A small image autoencoder, trained from scratch.
Model: 9.45M parameters, 48-pixel images, encoder arch swin, encoder norm layernorm, encoder activation swiglu, encoder patch size [2, 2], encoder depths [2, 4, 4], encoder widths [80, 160, 320], decoder norm groupnorm, decoder activation relu, decoder widths [48, 48, 96, 192].
Training: 13200 steps, batches of 64.
Data: trained on telescope images of galaxies (Galaxy Zoo DECaLS), 88335 training examples.
Rows from block 2 of the encoder, named by matrix and row number. Rows with one number belong to one neuron. Each number is 500 + 25 x the weight over its row's rms, rounded and kept within 0 to 999. All counts start at 0. Numbers have three digits each. After the name is the row's rms in percent of the matrix's.
# gate: MLP gate (encoder.blocks.2.mlp.gate.weight, 416x160), inputs 0-79
# fc1: MLP up (encoder.blocks.2.mlp.fc1.weight, 416x160), inputs 0-79
# fc2: MLP down (encoder.blocks.2.mlp.fc2.weight, 160x416, transposed), outputs 0-79
gate.334 094:514503474500436500500500500500461500500500500500469482500535469500500500500500537558500481500500462516500483455473523526472500500481466472453531515473485457500500500516500500477536500500500527447500500500560518500500475478458500540551500500
fc1.334 099:500500515500500500482500561525510520479500500471500574516500480482531464477482500525500518500457500526500500500512478542463522500500500500487534517450500475439512500521500554532500518500460500500500500500551485488475500500500463500414484500
fc2.334 106:500513500500528500527562500500477534469500500476500531495520500458500500500479468463500500500444500526546500530500533500450500466487485431500543500500500479456500539500500543500464500500446473572469500531492472500537500500483463460456500533
gate.335 090:530522462530445559461500500480500458500473500457500536470500515521525491456532531500500500525521450500472500559466534547500500500525522500475533500535528500523473521500500500528500533478518500579469500518500516480477526500472500525500500500
fc1.335 096:500500500500500500500500472479500517512500464521500500500515500525546500500483500535500514500481500500500500476470528522462500500442500500488475544459500468446518500524456500481500500475434460510542500428548500500478500500500500500435500460
fc2.335 099:500500500461463474428543478478500533481479508500475500525500500487500500500500500500527500457520500500500526477459500514448500524500500473517489500439480519500446558532500500458555479500489522483500500469481500480522500461500529500483476543
gate.336 101:479500469511500500500500532500500500500500500500538535535500548500500500500546558500471487500460500500500477500500512545525500500500500532500505500500500500471522500500500500500500519528508518500500491439612500505500500553464517500500500520
fc1.336 124:527500500500500500500427500500500500465500500500520500563500542456500500517487500525500500479567476500500518500500500500500500531427464467476500517527478515500549528500474500500481500500500548462549481500551500528500486500500500500501500500
fc2.336 116:500438500500500500494500500564500551500500528525500500481500500500500487514500532461500500500497463500542478500445500500500500531500500500500516500535500500459500489500500500500500523500428468586500500500500500500479516500500500500500500500
gate.337 120:542500483500481455534500533546449500500535544500500500548500500500512498522475444500500500478500500466517500553500500500472500515442500552500523500500500487548500455508534500500500500543500539500524549527500500500481500484500531455493500482
fc1.337 111:500529512500500500500500500500473432500528525521474450462447500500500494500515438465500482500500500500416500500500504510500479517500500500544500500530500500500449500500500500500456459500500500402500500528500500441517429518500491450500527527
fc2.337 126:530500500500500500466500500500575500554500537500493500500500459500461500510471500500482500500570458500478500500500503497501500500500500467433500500500500500543525500500483500452500500424500520500500486469519500500507500500542500535500500500
gate.338 092:500476451530520403520500477570500521517528528537500436500500487520450533500500500471500476500461500561500500531528461538500500476446533530500500500462478500500500486522500500511500487494500477452500500500500500500500500529565500500500520500
fc1.338 093:524500482500500432500500500486500500500482475500457475526500537500500539500500500500500468500538522480500477500500500530500483500550500444500585525501530471534500556469521528484462500500500487475516500470500526500500500500509500500500449500
fc2.338 094:473500500482540500520443513445455466532555513523500523555500500525500530500500535478500555558500467500500521526500477500500486473500500500500500463500500500500461459516476500532476500500519500500500524543566500464500500500518515500437516500
gate.339 095:500500500456500492486566500500456500500469500500551500500500528500472500500500516500528471478450469500537500500522500468500500477558461500500532453500527500480455500527500473500483525500500500475534563465510500508478468456463500500500465468
fc1.339 140:500500474500500478500500485500557500500545464500511500500500500500500483500500500500500500504470500500557500473500530500550500500569500500493562500500500469500500500500500500516471500535500500428531500500500500529500500500500500500500500500
fc2.339 121:500500524500500500500500472500500550500394500500531521500478500534352500500479485441500500500500500500472486500476500529448518500500500500518500553500500500500477500500520500500563500500500500500463479500500532500473500500500500500500475500
gate.340 089:500500544527456500481500544489500417500478500500500568498500500451500465500500500462541500500500500500500479500444500500500536500455500464480500500451500500500469534495500549459480469521467521500477500500542479486500474500500500500500474534
fc1.340 085:471528500485572500500490500595500500474546461517523500500500500500439535517523480500478500500462500500470478509500471500500500500500509500479500500500500500500478552500500500500500463538500500500500455482500463500500465500463459500500500532
fc2.340 089:514500483500500462522472534500500500500500500500492500500500500452500483500472500500500458454500562565500484539500490486500519551500500500538540488500500536486500475521486460532528475500500447500528500526476539482500547500500500558500481500
gate.341 089:472500481476476529510486485500500500500500476459500574535500567500535470500500500550500511529500461500480515500547469496473434500500478500500500500455500500468520512511538500516447500474500543500463500500537500500500500500500534507500543525
fc1.341 108:475468486519500518500500500500500509538466500500516500500500483485446500528521500500534478500528500500561520500500500477461500517500482559508449500531500500500500500500500441505513500500500500500481448500430500470475541500493500476500529500
fc2.341 098:500500490467500500484519500519532461523500548485500522500482466465453527487463500500500500500525500535500500458500500500500500516453500500515458514544531500484533500535477440530532525500500465501530474446513500500500539459505524531485500500
gate.342 102:500500500500481500500500540452500500500500458477500500469500461594458500535500500500500479500500446526500483518471453523461480500500500453519530500500500500500463500524486500532500488529534500500500500500500535500457500478408500500474472574
fc1.342 104:536514526500526500500500478500546500535480500458500460440500500500500500486500531500529525500511500536500500500495482500500500467537475500500534527567500516561500474480500500500475477521500478577457486479500500500500500500433483500500500512
fc2.342 107:470500481515522500491500482500576442500500500500518462455500500478492523500500532500500529500500529500488522500466530472500500500548454458486500500547464500543500500500512425485476535500513500500500520521436500516500468500463471477500525517
gate.343 085:500500500539474550500520500470470452477500533500559523500468500500552520500471473459528500500472500480500470500500470500522500479500500500500500500500500500500553500528500500500477538500500526500500500472517532500500431500500483500580482500
fc1.343 086:514500555523512500500542477568525500500443470500466543526500500523468500555500500526500484456500500500453542500500500548472528500515548459462468451532500462463500516522500480519500500500500500500500500460500485500470500556500476470500500460
fc2.343 096:500500561473532500500538466500454462520529500515459500500500536500424474544500542537500500500500497476477500513500500520465485500516476527478491500500530500500500532500438500473556500500500522527500469523558500500547500525500500500429500500
gate.344 087:464443483477500550500500553434500500478500540516482441500454513540543500478512500500469500500483500500500500516500464500500514500500500544468522500459500464500490500518500500500560500470527480474537492552514500451528462484500519539467486500
fc1.344 083:500555440500457500500500460500531500500500500479500491529500536500531500528500500526462500481534500528549500480500500500472484470500468500461554500500519500469479500491456533475460500478500500533500500500500500500500500526500500472500465500
fc2.344 074:527461500500500500469500520517514500500500486500500441466500500500500500500459527500434536500538500482500462500500542500500500500500500500538500500500500468500500500500500537537500461500500500500500561469500500465500500472500500537500451500
gate.345 076:482523500500500451500500500500456528448531530481500500500500525500448500500500500500476488464500500554461534500500500482461545500448529442500463535441469500500500500500500500500536471500488521500474461480500466475468500514477467500463541500
fc1.345 078:546500500456500480533511521500500559500500500500563500500521527500500544472500543528443459557476500523517521471457476476479500464500557463486500542480500437477537500477531500500485500531458500527521500500500500500452500500500500500500545544
fc2.345 082:468518527500500500500548479500480474500500500483518532500476471479462558547500477483475500464500500500522500529500500468500514469500465500526500500500521542500480468500500500545556500500500464551484521469554500483528538484522500476500519486
gate.346 100:500539539500475500481484517453514514465500500500500500500500483481476500525500500459500500500500552523438486500500500455454475520474533500527500500500500524530519478500500481483500527500526469543500520500465521484475500522500553427572500549
fc1.346 100:500500500500500536524520530454477488500500516541500500500516500516500500500478544500500500462445500500523448500469469500462522479481464481500466500500500500500500520500526536481500500500500447457500500445567487500500527500478406500459462500
fc2.346 097:500500468460500432532529525554500500453456500500476492500500511500500500524504528500490500498473500467470469500525500500532466464541500499500500500547476500483500500500542500500500500525523459500500500500531500536500510500500500500490500394
gate.347 092:532536463500483457500542500541500515456500500444500500500530539500474536480500529544500500500500500500486500500500500500539500500467500500564500500500500500500500500559500500500457519561474475521500479500478522526500500500479500500456468537
fc1.347 088:515482500500500568434513500473438478520534526500538500526560466538525500500480500470500454500500491500481500500581500531500461500500455500500536521471531500479471500500475500500470467500500500500500500500532520500535482520478500539541500559
fc2.347 098:500500518528500517544543518551500478500526476500458448500500435545493460500468500500500479472500518500500500500529500454487520500480554500463541465527500527500561474461537521500529500537529500500478500500500500500500500500500500500473500540
gate.348 138:500524525500464500500475500389500500500500479500483500500507500459500465515479523500500500500500500500500500565435461530555467500453500500472511531434475484516534500500500500456500500499500500523500500500500500500522486500500500525500490514
fc1.348 109:524500536500500500541500500500500500473500464500469417500442500500472500500500511500477528500479500500601511500500500466500500475500500471500479533500518500500500500500500500500500528500500500466500539500547500500500453500500454512500500500
fc2.348 117:532507520500511500500529500414510483500500500500524500507500500485512524500500535505529478513469609484490500500487477513500533500512504484500500500500500516470500473500500500485500479500560500389534500500500500500528500525500429500500541445
gate.349 137:515500473558568500500500500542500500479500500489551565500500500466559491511492500500500500500504470449500500500482500478588500500500537500500466519500464481480500500517500500477500476500451500500500500522503500554529521500500529442500500484
fc1.349 129:452500500456500500526500481500512585475547449485478436500513500500500516500500504500453500530500479535500500459500500500500500500579458534479500481567500500500500500500543500500500500538468534500500500500421500508500500467464500466500500476
fc2.349 145:500539499484500385454500500460514556478500500500529557500500500500578500500500500477526454500500500487500500507500500469500466500500438494500500500500500500500500484488495468500456500504500457500454500500500500500500500445510500500525500481
gate.350 090:500475500551554500500500500542500432500544539500500500500500523500500500500500500430500454500529555500461500546500500479467520500500500500500486480500537500569500500500529542500547500464500500500500500500500455500482500500500468500532527500
fc1.350 086:500538500537527500500519510459500500524500517524466560500500525489523482500500500500526500500469551500500458521500535443476500468575500462500500473446488453500500461536442500478500541466467479500525535527449514500500500477528500518531480500
fc2.350 080:500500541500451500500500483528500500549553536471500500500500500461456455500500518500500500500463500526500500523500500500519500488453500532539518449467500500538527500532544500500500480532524500549468500500512439500500552500500500543500514534
gate.351 083:500500482481462500469481500519500500472500476500500500485500500521500457500500500500500453500464447500500472500411500500500500443479549500541500500500530525537500526527500520479461500540500500500561500444500500500515500500500500555525473482
fc1.351 091:462500500535451500500500479483500541500500461437472483500500500500517500500530500500485500500477454500500500470500500500530500469500500500500500520500515520500483500469500500484483500500477500459500500473462500475500500461431472500500521500
fc2.351 090:517500429500529500500470450526521500500517500532500500518500522500500500500500500535500456500535500524500535483542444456485542500517500500522478527517500469500500515529576500474479500500482500500500516468500457500445450500500483500522472500
gate.352 094:500500500500474500500500500500500521500484500480525555468519500527480465481477522500475482500464500500500469436560500521500532527442500500500471516500500500500475528500515574487575500541500522500500500500518535500500531500482468500506541500
fc1.352 109:500500500500449500485500457563516453500500500541465500529475500435500543500485500457500500500531500500500500500500500500500528535541500500500500465548500470500500473523517428500473474527481520500542516516500500458500528450500500478500500460
fc2.352 112:500479500500500449500460500500500475500500484500478437500500500526475500500500514500500513461500500500442500607461517447500535500500500500500477578534481483500500473500486500513457487500500466438445500546555500500459500514530521500500500545
gate.353 119:500532500520500500494500500500478432500500477461500451500491500426556459522489538500490500500500414500461500500500500528500470466500472500522500500500491500500550500500500467500478500513500500583553500499423524500500500462537500570500500500
fc1.353 098:500500453500412500500538518500500500500500500500489500517472500529452500500524500564461475500478556500500500509500476500445543514523525500455500473500471500526542500500500500500500500500465463568453500518500518500523500513520500500500500500
fc2.353 108:500500500512453477500500486461500500500500539500486416500478500500420528521490500500491483507500622500545509500493507500500500534500500500500500514483500500500535493480522500500542500481459500500513549500500500500500516500512500500473486500
gate.354 088:480500500478500500500500536500500500468477474500518481500500541500546515481500500532464528484476482458520482500500544500500484472526518548515475500500500500479500487552517471515533530500500463500500500500467532500472500534526555552471435500
fc1.354 110:500500500487453535510484532556553543500518475500500478500500500547476524500547474485521470500562500500500468512500500500485478472547524500500518500521479500500520500500500482500500500500500483500532500500448489481483448482437524454511500500
fc2.354 102:500500500500500500500518500458555510500473484500500500500500542463541500500500500500500500528536525500500500519535482470500481518467539500533500531440500535481469500532527500500480500542500500523500525461464484534500500485524485463539467473
gate.355 099:534439519530473500513500500500500519500547520525500500500500500441500537500500500447522530500500533500432480468544500500500500500500521481500440487500533535523517500500500451500500500486500530500522509486452447500500500514474500500500500500
fc1.355 090:500515477517500443541484500552476462527474500527467436525479480500500520500479484500500518472510500500500500500556500482500500500500466500471462521500500500473500456443500525513500513471530483465515500500500449532475473500517447500451532500
fc2.355 085:439500466500478500446554466500500500500500522445551500560500516465500467500525522534500516500523500500500500500537474525486500500524500481500500500500500472500500500500467465500500500480472483500554475500468537500524528500456532533500500522
gate.356 183:500500502500500506500500455500478448500500500549466500500498500500500500500500500415523533511500500500500512561500528500500551535500549500500500500500523500545500500500500396500500500500500500500500500500500500500459526500458500500500539500
fc1.356 088:500500500545552500519500500500500500500530500500500500500527520500500500519500528500500500500461500463487500500541500500477500500500541537529500500500500500500500500500500500524465470500553532427500500457551500532480527500500528500464500531
fc2.356 097:500469519500453551470500535500500553500500453500500535500500500451565539500500500476500500549515462492452554500437500485500500500482500500469500500500500467461482482542500552500500539500500500549500524500466500500473543482500500501541519453
gate.357 099:500500500466552519530500537562513500451500530468496491546500545500500515500520475500500551500500470482535500473522500500500500500500500512551500500500500540491500500500500444500531500500536500500512500526500500516530536513520500519500548514
fc1.357 094:523500513500536500500500500394500499472500458444470466439491500500444500500485500495500518500500500500442500470500475471500500469471500459532536479500500500500500456468500528525500500500500455500485478518477500500520500500500535442584546484
fc2.357 099:500512523485500477500502500500538435469500518500500500500460541539502552516458507500500500483500500500514500500500536500446500500500482500500520500539517500471500500500518500500534500462500532450537500566500500554523500473493500540604500500
gate.358 075:519477481445536500460477517500500500500500480472468500482481500500553500527500421500500500500536524463500522488467500500454462500500500500500500471469453524472469500500537479520477500481484490500475465470500500462553466574480500480485500500
fc1.358 078:500539534500500500522500459500500526546500500524478479500465500468500532529500500500539500534500500525500500500478587536536532500500500459489473484500500479500588500500524448500500500500500465547500477500519500500500515468500430500553545500
fc2.358 091:477525500500500500500469500500500500479500520529486500462534500500500500486545515462482522500484512524474500514480521479500500500500452479500500461546500452461518500472448476483500500525574481533500524500500483500476521522447500530500552500
gate.359 094:482471462500508519500487482456479500478500546500500500437514515500480517500451477482483519500547542500468463462500527477474500500478500563500466500449500500480486500526500520516500500540500541471487559500500453524500500520463500520432556500
fc1.359 091:523500513536500466500528500541500500500500500481510440476479444500552500536525456546500479548500461476500526519479500500500500483500482468485542550500500460446500500491500500500482500516500500500462500526500500474523500481527500542535426479
fc2.359 091:500442500549500500462500500500481436483500500553500500500517500500479500500439500457478476500500462500500500500539522500480451486500500500500524467489500534500445482500500500460500484466554530500511474500517500500500523500500478487474528486
gate.360 075:500543533525538500500500500500500472500483500500500500500478500500500475500500447500474478500542500438452460500522458454458500500500500524500500500500534516500500500516475500532481500466557500511546465540500500489500521464481500440500500500
fc1.360 082:500454462474500474500524500500488500500500500500527500447536524530522500470467527500458500500455529523480540500494500500500531521500500479500551500500500522500474500500500500500500518513467421467531500458537500470459436500500470500500500463
fc2.360 078:530500500500500531500500534529472476500500500500500500521500500428500500559500459500451491500500500500473500500500500500500500500527456553500540500544500500500514500526500500500524500458546500500457526500530518466457500500500500531500493456
gate.361 095:519477500516500500460500512500500500534500500536500500470521480500447488500469487422484523484492555500464500500500534449511500500500522526521500457500500500500461500545472523461473452500500500500500529500453457500520535567453500500500500452
fc1.361 084:500483524471500527500523534481500472500476500500500517521465500500524471553529500530500500500500543463526539500500500526525481482519519523478500500500470454454534500500500500431528559500500500523554500526500533545537473500533547500440500483
fc2.361 084:544500500539531500500471472477500463469427454500522518519575530500500569479500462442500500500524500500500466450472500500519500500468500500537519476537546524529500481457539500549500534542519500500448500500520467500469500500463500541524500536
gate.362 125:500556500519490500568537500483520500459500466467517512500500500500479500519484500500500500500513488446500490483500500535500490500567500485500455530505527500435500519500532521471500500500515435526500545474492527509536500500500500500473487500
fc1.362 100:518500472500466500470500463429539484516500527500500500476519536500500500500500511500500500451500427465554500500453500534531500500500500500484513511552500476513465478520500500522500521500500467540500525469494531500500515500500477521527458477
fc2.362 115:487500530512469445500483490467546500500500500471540500500500500500443500500500484520500488500500500500500517534487489500483453520551530477500500500500500526500500480531500472485500500452500470539500480464547527500500461539500470482550481500
gate.363 093:500532500470500500500537481500500500520472522500561500516486500500546520477514461467544479527500500500500549555534500456500500518500500531500500500500481487500500485533500500471517500500500478518470532481464477500500500500533525500540500542
fc1.363 121:500518471500440489544533500500500540500500463469529500525542500500500500473524500545500463526483500500554468500500500532516525500513495466512500518545487515485500500500500556524500549550460549467500491500500500532514471491500500550537472538
fc2.363 103:500500515466471500552510500531418485500500474515564487500468500544500500444500500474500500522500468500528487500500466500481500530500528486530465460500500463557500449483483540500500500531503472500479526538467500500522500472500500500500459500
gate.364 089:524525500500500562513471500474479500528546471517472530457500520500500530500512466476500517500500569481479481500549516476433526466513500500500500515449474525531532466500500513521526449500500500500500500521484500487471518573515500483500500539
fc1.364 092:500500516525533500500500538473500523500500469500478514500446525500500462546500479523531479543500476410522530500500500500539535500500500500469521517525457483530481500500500542483518547519475500500532482471517526500500500500500547500500482548
fc2.364 092:500500500500500500518500433454544500472500481518482500520500500500464500500500544454500477500500524550457500500484543466500525525500500500522514500458558500500467531500500500529500500500465530500500500470500451500516500527500481456541527476
gate.365 093:500500500506512500500540500500500548500557500500523553562500486500574455500500500500515500520464500486500500500500513492494468500500525500500516539540500461517500500517500500500520500500500545466443475500521500539500500500478461500435500556
fc1.365 096:500553467509500580522532518469500476500500500500500500500519520500572513485500430500526461549500380500478471527452500500500500511500500488500511500500500486526523549500484555477500500527500516500500500515509521539500500477532500600466500538
fc2.365 094:528500524500500551470540500544459534500500500477500500500513500535500479500500500476520472472500500500529500453534500538526457479503500500475500500500500500500500500522500534500488536500494500500477500500500522532500500481500500475500466500
gate.366 140:525500500500434500525465500500500516551500500500500500500495500500460500528484500500500565500500482500500500526500500528500486500474500500500500500500500500500500500500500511500500540519503455622500500441525500500500500474500500500500500500
fc1.366 100:524500529500521494539480537563500524500475500516479500518500500556500485536488446562477500451500500500500516500530500475500453500500515500500500555486519500535525500478531530532480500527500500500500500500519500500500522536500500449500516535
fc2.366 105:548500500459521500500496523535420500482500500500500500500525500469500500500500471520500500500481500500500467462550467500470500500500467526500522495500500476500473500500500638481500500500500475506500500500500500477500500500472529500458525476
gate.367 089:500500459500500500525500500542445500500500500525500463551516500538459500479485476500538478529531530500448500500540483451475526484445517519525487500500500478476500500500523521500472459500539500500500539500469475485472500500500500477500535530
fc1.367 089:462500500500489437500597500469500426531500529500561500500500521500465453519500537473500534500500500500500500473500537500500500483500468549500437500507500470500500500448500500532500535480500478508500521500500464500467535500500517524500500500
fc2.367 090:449500519482527500441477483519500531500500500525523500500500458500526500500526500480500500480500594500477452462500523500540482500462500500475531537500466500530547566524480500500500455500500500459500500462462541500529520500500500541500478500
gate.368 085:500500500472500500500484532500500500500455466500447456476525457500500500528500500500537525500500500530500522500500500500500563500500496450460499500526538500500481522500500441500530478500500500470500500500583500500480500500500533437543459500
fc1.368 106:471500515500500500552471500511443500500473500500469568459469543500500500500488500514487543500535565500475500500500500500484500500429467527500500517500526500541500477500537500500500500466503500443484524523550500469517500500500473505500506500
fc2.368 089:500500470500500482500500500500500447500521500500500472473500500500500500542529500537430515500548440500500500500500500500463485500500527549529500562485531593477478528500462500500500500500500483500485500529500471500500519500544466534500500528
gate.369 100:471500500519552441500454500538500438512500545500539500499500500452500500467455500461475500510500500502507488500500519468500520514500500523475500500500500518500500500500470526456456500500515500500493524462545500500500500500500500444500500500
fc1.369 094:467500500470500500531500500564500523500521555475483523500500442500500500477483500470500500500513530500458500511558476473521500516484500500535500522500449500500500478500541499492500467480482500527500474546439458531500519543500482462530461471
fc2.369 084:560517500485450534474475530500500500488500500500500530469483500500500541537448509500500500500556471500500500548522500500425465500500496500500469500457500500450500500500476500470549529476431500500500500459481479527500500500482500539500453542
gate.370 087:539500549500500563500500485500500500500500500475440500500500488500500470500500500500500517500500529522518500500519500500437500517500500500500552500500538482486531476500538562500476500485500500548500500535500547463565500515500468475464500527
fc1.370 099:500500448507517439500480480500500538500500500534535500480500525468571500462500474448521500500485500518462525529500500500500485489500451550545500472500467485468534521500500500500500500518508478500500500500441500500470469500461534571500500500
fc2.370 099:507431500500500494500500475517500539464500546500500500467477500528452510500528500489500500500542500500474500500500500518500516500500552541517485536480500500500531500500510500517519500577444500500547516500506500512463525500451500463551500519
gate.371 076:500500500478528477522500464527500500471476500468517500486500466547500480520500431447555500500500466519544477500500540500514500522500500465500500500540468500530520549519475462500500460477473519500500500500500500459500519482535500545500533521
fc1.371 091:500527500476555500462500486557500484479500483539526522464500480475476500500487522500500500522500568500472484475489483518526468500433500500477500500520516500500517438500500524500500500480520500469487546472500473500500500534462466528500514500
fc2.371 087:531500500500480549500529482482500514500500500546500500500500500480500500500481500518484500500500535541547500528500458500500500542470472500500531452474535539548500476500500543500500500555500541485500450546500500500454500471549525443500528544
gate.372 079:534500500500500454524500500500456500477492500500500580500538522500474500533500500500500459500500530500500434500458500500500536500533519500562557520525527519500530482500526500536549537500475500429500480500550500500500500500469474500500500486
fc1.372 088:500500500500500540500433472464540418500458500526500500500500468488500500500500500476473500500500500440542539553478500512500500481500550550500448500500437500500500517524500461500462500466500500558500537500445500538535500524459500477544500500
fc2.372 091:500476522462524469500472472474500437530500443515500483461500500542500480500500447467477500484456500500500540478500500500500532480500500500475500473525500500517529500500467500463533468483500500432500500500477500500500551549500500523500500500
gate.373 131:500444500500551500453484487500471464500500554500500497500488500500459500500476480430534481484553574483500500500527537500500500522500500523523500500500500500538496500536470461500500491461500500555522500526500500500483500500451465481500500500
fc1.373 098:469472500500500500500443444500530443476500470500477437500467482530522500472554462483519518500439500519500500433468533464537517500500523500485475517507500500500466500500500433485476481500500500466500487500500484500543516539543461572500480480
fc2.373 127:474500476500483500468590500480426500500480543500539519500513500461506487500468515500519461500500500485500500500531511488431481491487467500534536500500512500518520548485500542532568494481500500500500474500467500500527500456478500446461500500
gate.374 078:500500500500475442515500500473500500500500542500500500500530542434469469521475443486481500464520500512477537500500469474500500545500537500500461500500474515500462516543500500525500500456542500460500516481500500519480500500526500534500452456
fc1.374 081:482523500474500500500500500553500473500523460500500500500500486456444521500461500500500536521500500518469500500456500456500465465522528524555475500529523477500523519500472512500500500500553466475500500500516539524476478538500500500500500449
fc2.374 083:531500500500525500531500517500530500500470500538522500470500500477451470500500475467454500477485500477475500466500500500500500477500471472500500425455500500485531500445500500449542453520469500523500500500500536471500536520538533465442500500
gate.375 083:519500500500500527500500541578440500530500550468500500527519466544500500524500500473500487500500486552500514454500500500545500467472457501500500524500523500465500468500522471500466479500500500500519478476449500500473500500454500500500500500
fc1.375 123:518467514500455426500520500515500558500500579516500500500500500500500500500507500500500522500500500483500492500519480500501500517470500537500439500466500500443500500519500461468519500528483500500532496452562500500532500518512500446524500500
fc2.375 106:500500500483500460512448500500451500500500500476500539500523500500500500500519500500500483500479511500458500500514445503500464500497500553500459537410480500511500517469529500514472512471500500425500495459500500500500536500475500500500498537
gate.376 082:500500474500531500500500500451544483500500459440453536500500550535500530500547500500500500500500500500481500500525500535530500500474516512478500500500500527500523518500500500522500465500516522500537500564500500478558500500500487479456500556
fc1.376 091:529480500500500500463500500458495500500500500500500487526465500500500461500482483455500500533437500540533467542475446500500460524500474500500500530500500465522524527522513500500500500500500487500500500500500463461476472536494556561534500474
fc2.376 088:526422532500500500463500500519500566518464500500500458500517500519500471522500500444451500500534500500462484500477500500542500525500476500500500536500500500500500500500486500500500577529538465511500462500501525480500477500500500500534465500
gate.377 090:480540500500500531500523500500500459500510518500500547462500487455476551500457500500500523500500500485456500543450462500538482500500443519465524500534500522550500500537463500500512474504500500500500543500538500500500500500452525535500457525
fc1.377 100:500457500476500477489500500500522500500500500500500524533520500500479500481514500498500469524522500543500500417500439533537500500609525500470521500500532500500500500500537505500445482548466500480523500500500521527536500457500466471500500495
fc2.377 099:524452500500507496527500500539500500500500500500500482530500441475513500460517550458515520500500504500521524449513531536500500500509532477520500500500500480500500500500522543483500500541528458500462539561500471500528500500500545500500525517
gate.378 078:543500500500500500500500545500522467524467500525500456500500500500540500477500500470500500447436500523500517500500477538500522500500500524533549443500544500500500500500500536500500541500535523549479475500536516583444520428527460532469469500
fc1.378 088:500500472500442500542485469464530500481479500483481524473500500500537547479535500500500481500500442500500451500481500500534500472538483500483488540538500500542500463479525519500522500500500485500473500500533473459500463500543522533500482500
fc2.378 087:547500500500515500482500432500500463500500500500500500453500500500500453474500463523542500500500453517527500500481500500555474536500521500500466500500532529500500500500500522500500543500557540500431522469482500500452528483500500522500473500
gate.379 112:483483454500491500477500500527478477523512512500500500500531471500500518500474530473500500500500478500483500500500500465487500500558500536500476500500557518527520500522500511536500392500500466539533475482500509525524500500452500567452473500
fc1.379 105:500460479473500500480500513477533447500526473486527500500500539472520514533519500500500528500500523475481473500486500500549526500500469500500500500564516483522520500521478500477500500500500519455480500500451461500519500473553528441500500500
fc2.379 109:500500500480456500518533500500471500519500511464470500524500468491418500533564479500527500515500468500500480519541500500500500544491500469500513500500500500500461500478520500484500553500500492500457581451478500478482452500500490500500521524
gate.380 087:500540470528500500521500500500548500519500563455500500477500519500500500500500587527531500500462500500551500518500498470554471500500480500500538468510500523500475482500521436480486500541550528443476500484555500500474500481500500500465500526
fc1.380 085:549500500514448518500530500500500500500518500470500488500500431542500500500464500538520524515500500550534500494500527500530519500500500398487500473500431500500518481444500500500500507510500500500473500439536500500484464495500551447500465500
fc2.380 095:523500500433539500509500500500500500516559545500529530500500500500500500500500511467539500485500513500544500538500528500500515475500466481500500546500524525547500500500500418477487500500537465500500500500519500485488500500510453500540458482
gate.381 108:500474500500594500478405500500500500495506529500500500500500500500500487500479494500500477450542571458500500527500536500554500473434452560500500500461511500500500500500500500514462460500500522482500487529461480500500519500535472492500520460
fc1.381 114:478464500498517500500500530422443500446557535518548515500483539500557500518451500520500457488500502470500500500527500500492527500500467500540500500448520500500520468500507481521477531500500500500519500500549500500500500500526500500500483500
fc2.381 116:500500500496500500500458500500579420456500461500500500500500478485500472500524500500484500541500500500500469537500500500519445500500500475506500500559500465500500510516474425500517500500474500500480478476487468500500500524480500451543530500
gate.382 083:529471459500450533432538467500500500518482478537500544500500500500534500500500552500479535475526455483534479500475524500470500524472500528500500475441529520500500500523500565528524525500439500500500500500500500500520500500500459528466526500
fc1.382 083:500500523500531500523500500505500500470500500500486500514500500500422559484500465500500554470485500570462543500500500500500500537457553531500470521547500539541500500500474500500500536500500517500500459500500500500452500533500516500500469547
fc2.382 096:483517500459516401500524473534483500470530500483500463535500500500484500500500500500538500500530500545453500481477500500500542477500535500481542500500500500500472500500500446500455500479500448433500500500500541532500500500500526500464480500
gate.383 098:474500500500522500500466544500453478500500500500500500460500500500460500473469500453531493484523577526473522500500474451478500552500482500519525516513520500545512500485500502469500500500500500445500500521534446472500517520500500458500519520
fc1.383 078:479500475524458500500430500540500458500535500542485459540500466478500500466517500500500533480500527468500483470546500485500473520500500500530500466500549535500436483533500500522500500500529471500500466500500500500466500527500500500500532500
fc2.383 084:500529500480500522500500500521514538517475529466536500541500500500512500538544500500536529500448500533500475500469500500458500535500466521461521500500452437542500541500500540500480500472519473462531500553448500518500477459500500500517500479
gate.384 152:500453470500500500521500515543458556500500500500500561500525566460492475500471500500508465500500500443500501500532500480495481500436500590500455500500517500459527500471500500478516500500463479500505500500500500494500560500518468500500500477
fc1.384 112:471470468500500500500500500500498500507465466521500500450500500500556500500500500500495500473500491456530500400532500500500500500500500552516500500448500500500513566534500500466500468530513500500500511500500481520470480465500500572500500468
fc2.384 151:500500501500565500500500481500507500500583545500500502502500500500500491500500500500500500500528523500500470525529476456500500500500500500500500475500523500500500500498524500500500500509551500414534516522477500472500510474556500500500527500
gate.385 114:500500500457529500463500500500500546500500525500527563500500500500506533486500502516500537500500459500500500500500500500500500500570525500500500511500481521500485464500463434467486500500500500531500532450500518500500500500500443500458487542
fc1.385 113:500523511500567500513500500502528500515500550478500500500528535456500500524500500500500546500500460472540500500448527500535500500555532500465500500500517484514500500530500500516500500470563500433479500500500500534461500513473542500502500546
fc2.385 100:500472500514500451526500500500526473500546511500500480500500536450528478500527448500521534424500450500500500443500500512568500518500451500474479533500464500488530500538500500500487447500500500500513500500455520487500500471500462457437473500
gate.386 088:487500500500576536500478522500434500525535540500527500500500500500500500484500500468500500500539523500479485500558519457500500529500485500538500456545500528500517500500539471475543500500550553500428457540500517521500530500500500461459532500
fc1.386 088:446500500479500557500534461500500500500500460465500484500500500500500500475500518482500444525500500500500500469500500477535500475528500477500561500500466500500500469500500500500487500500500485500500500500500539524531436500500558452500500500
fc2.386 089:500531572500558535500500461500500500548473500500500468500500543521473542500500473448464485500523500464473500500500500476479476529455471500519478500470500522517473535478500500500500500459500500554500469544532518517545500500538452470500545535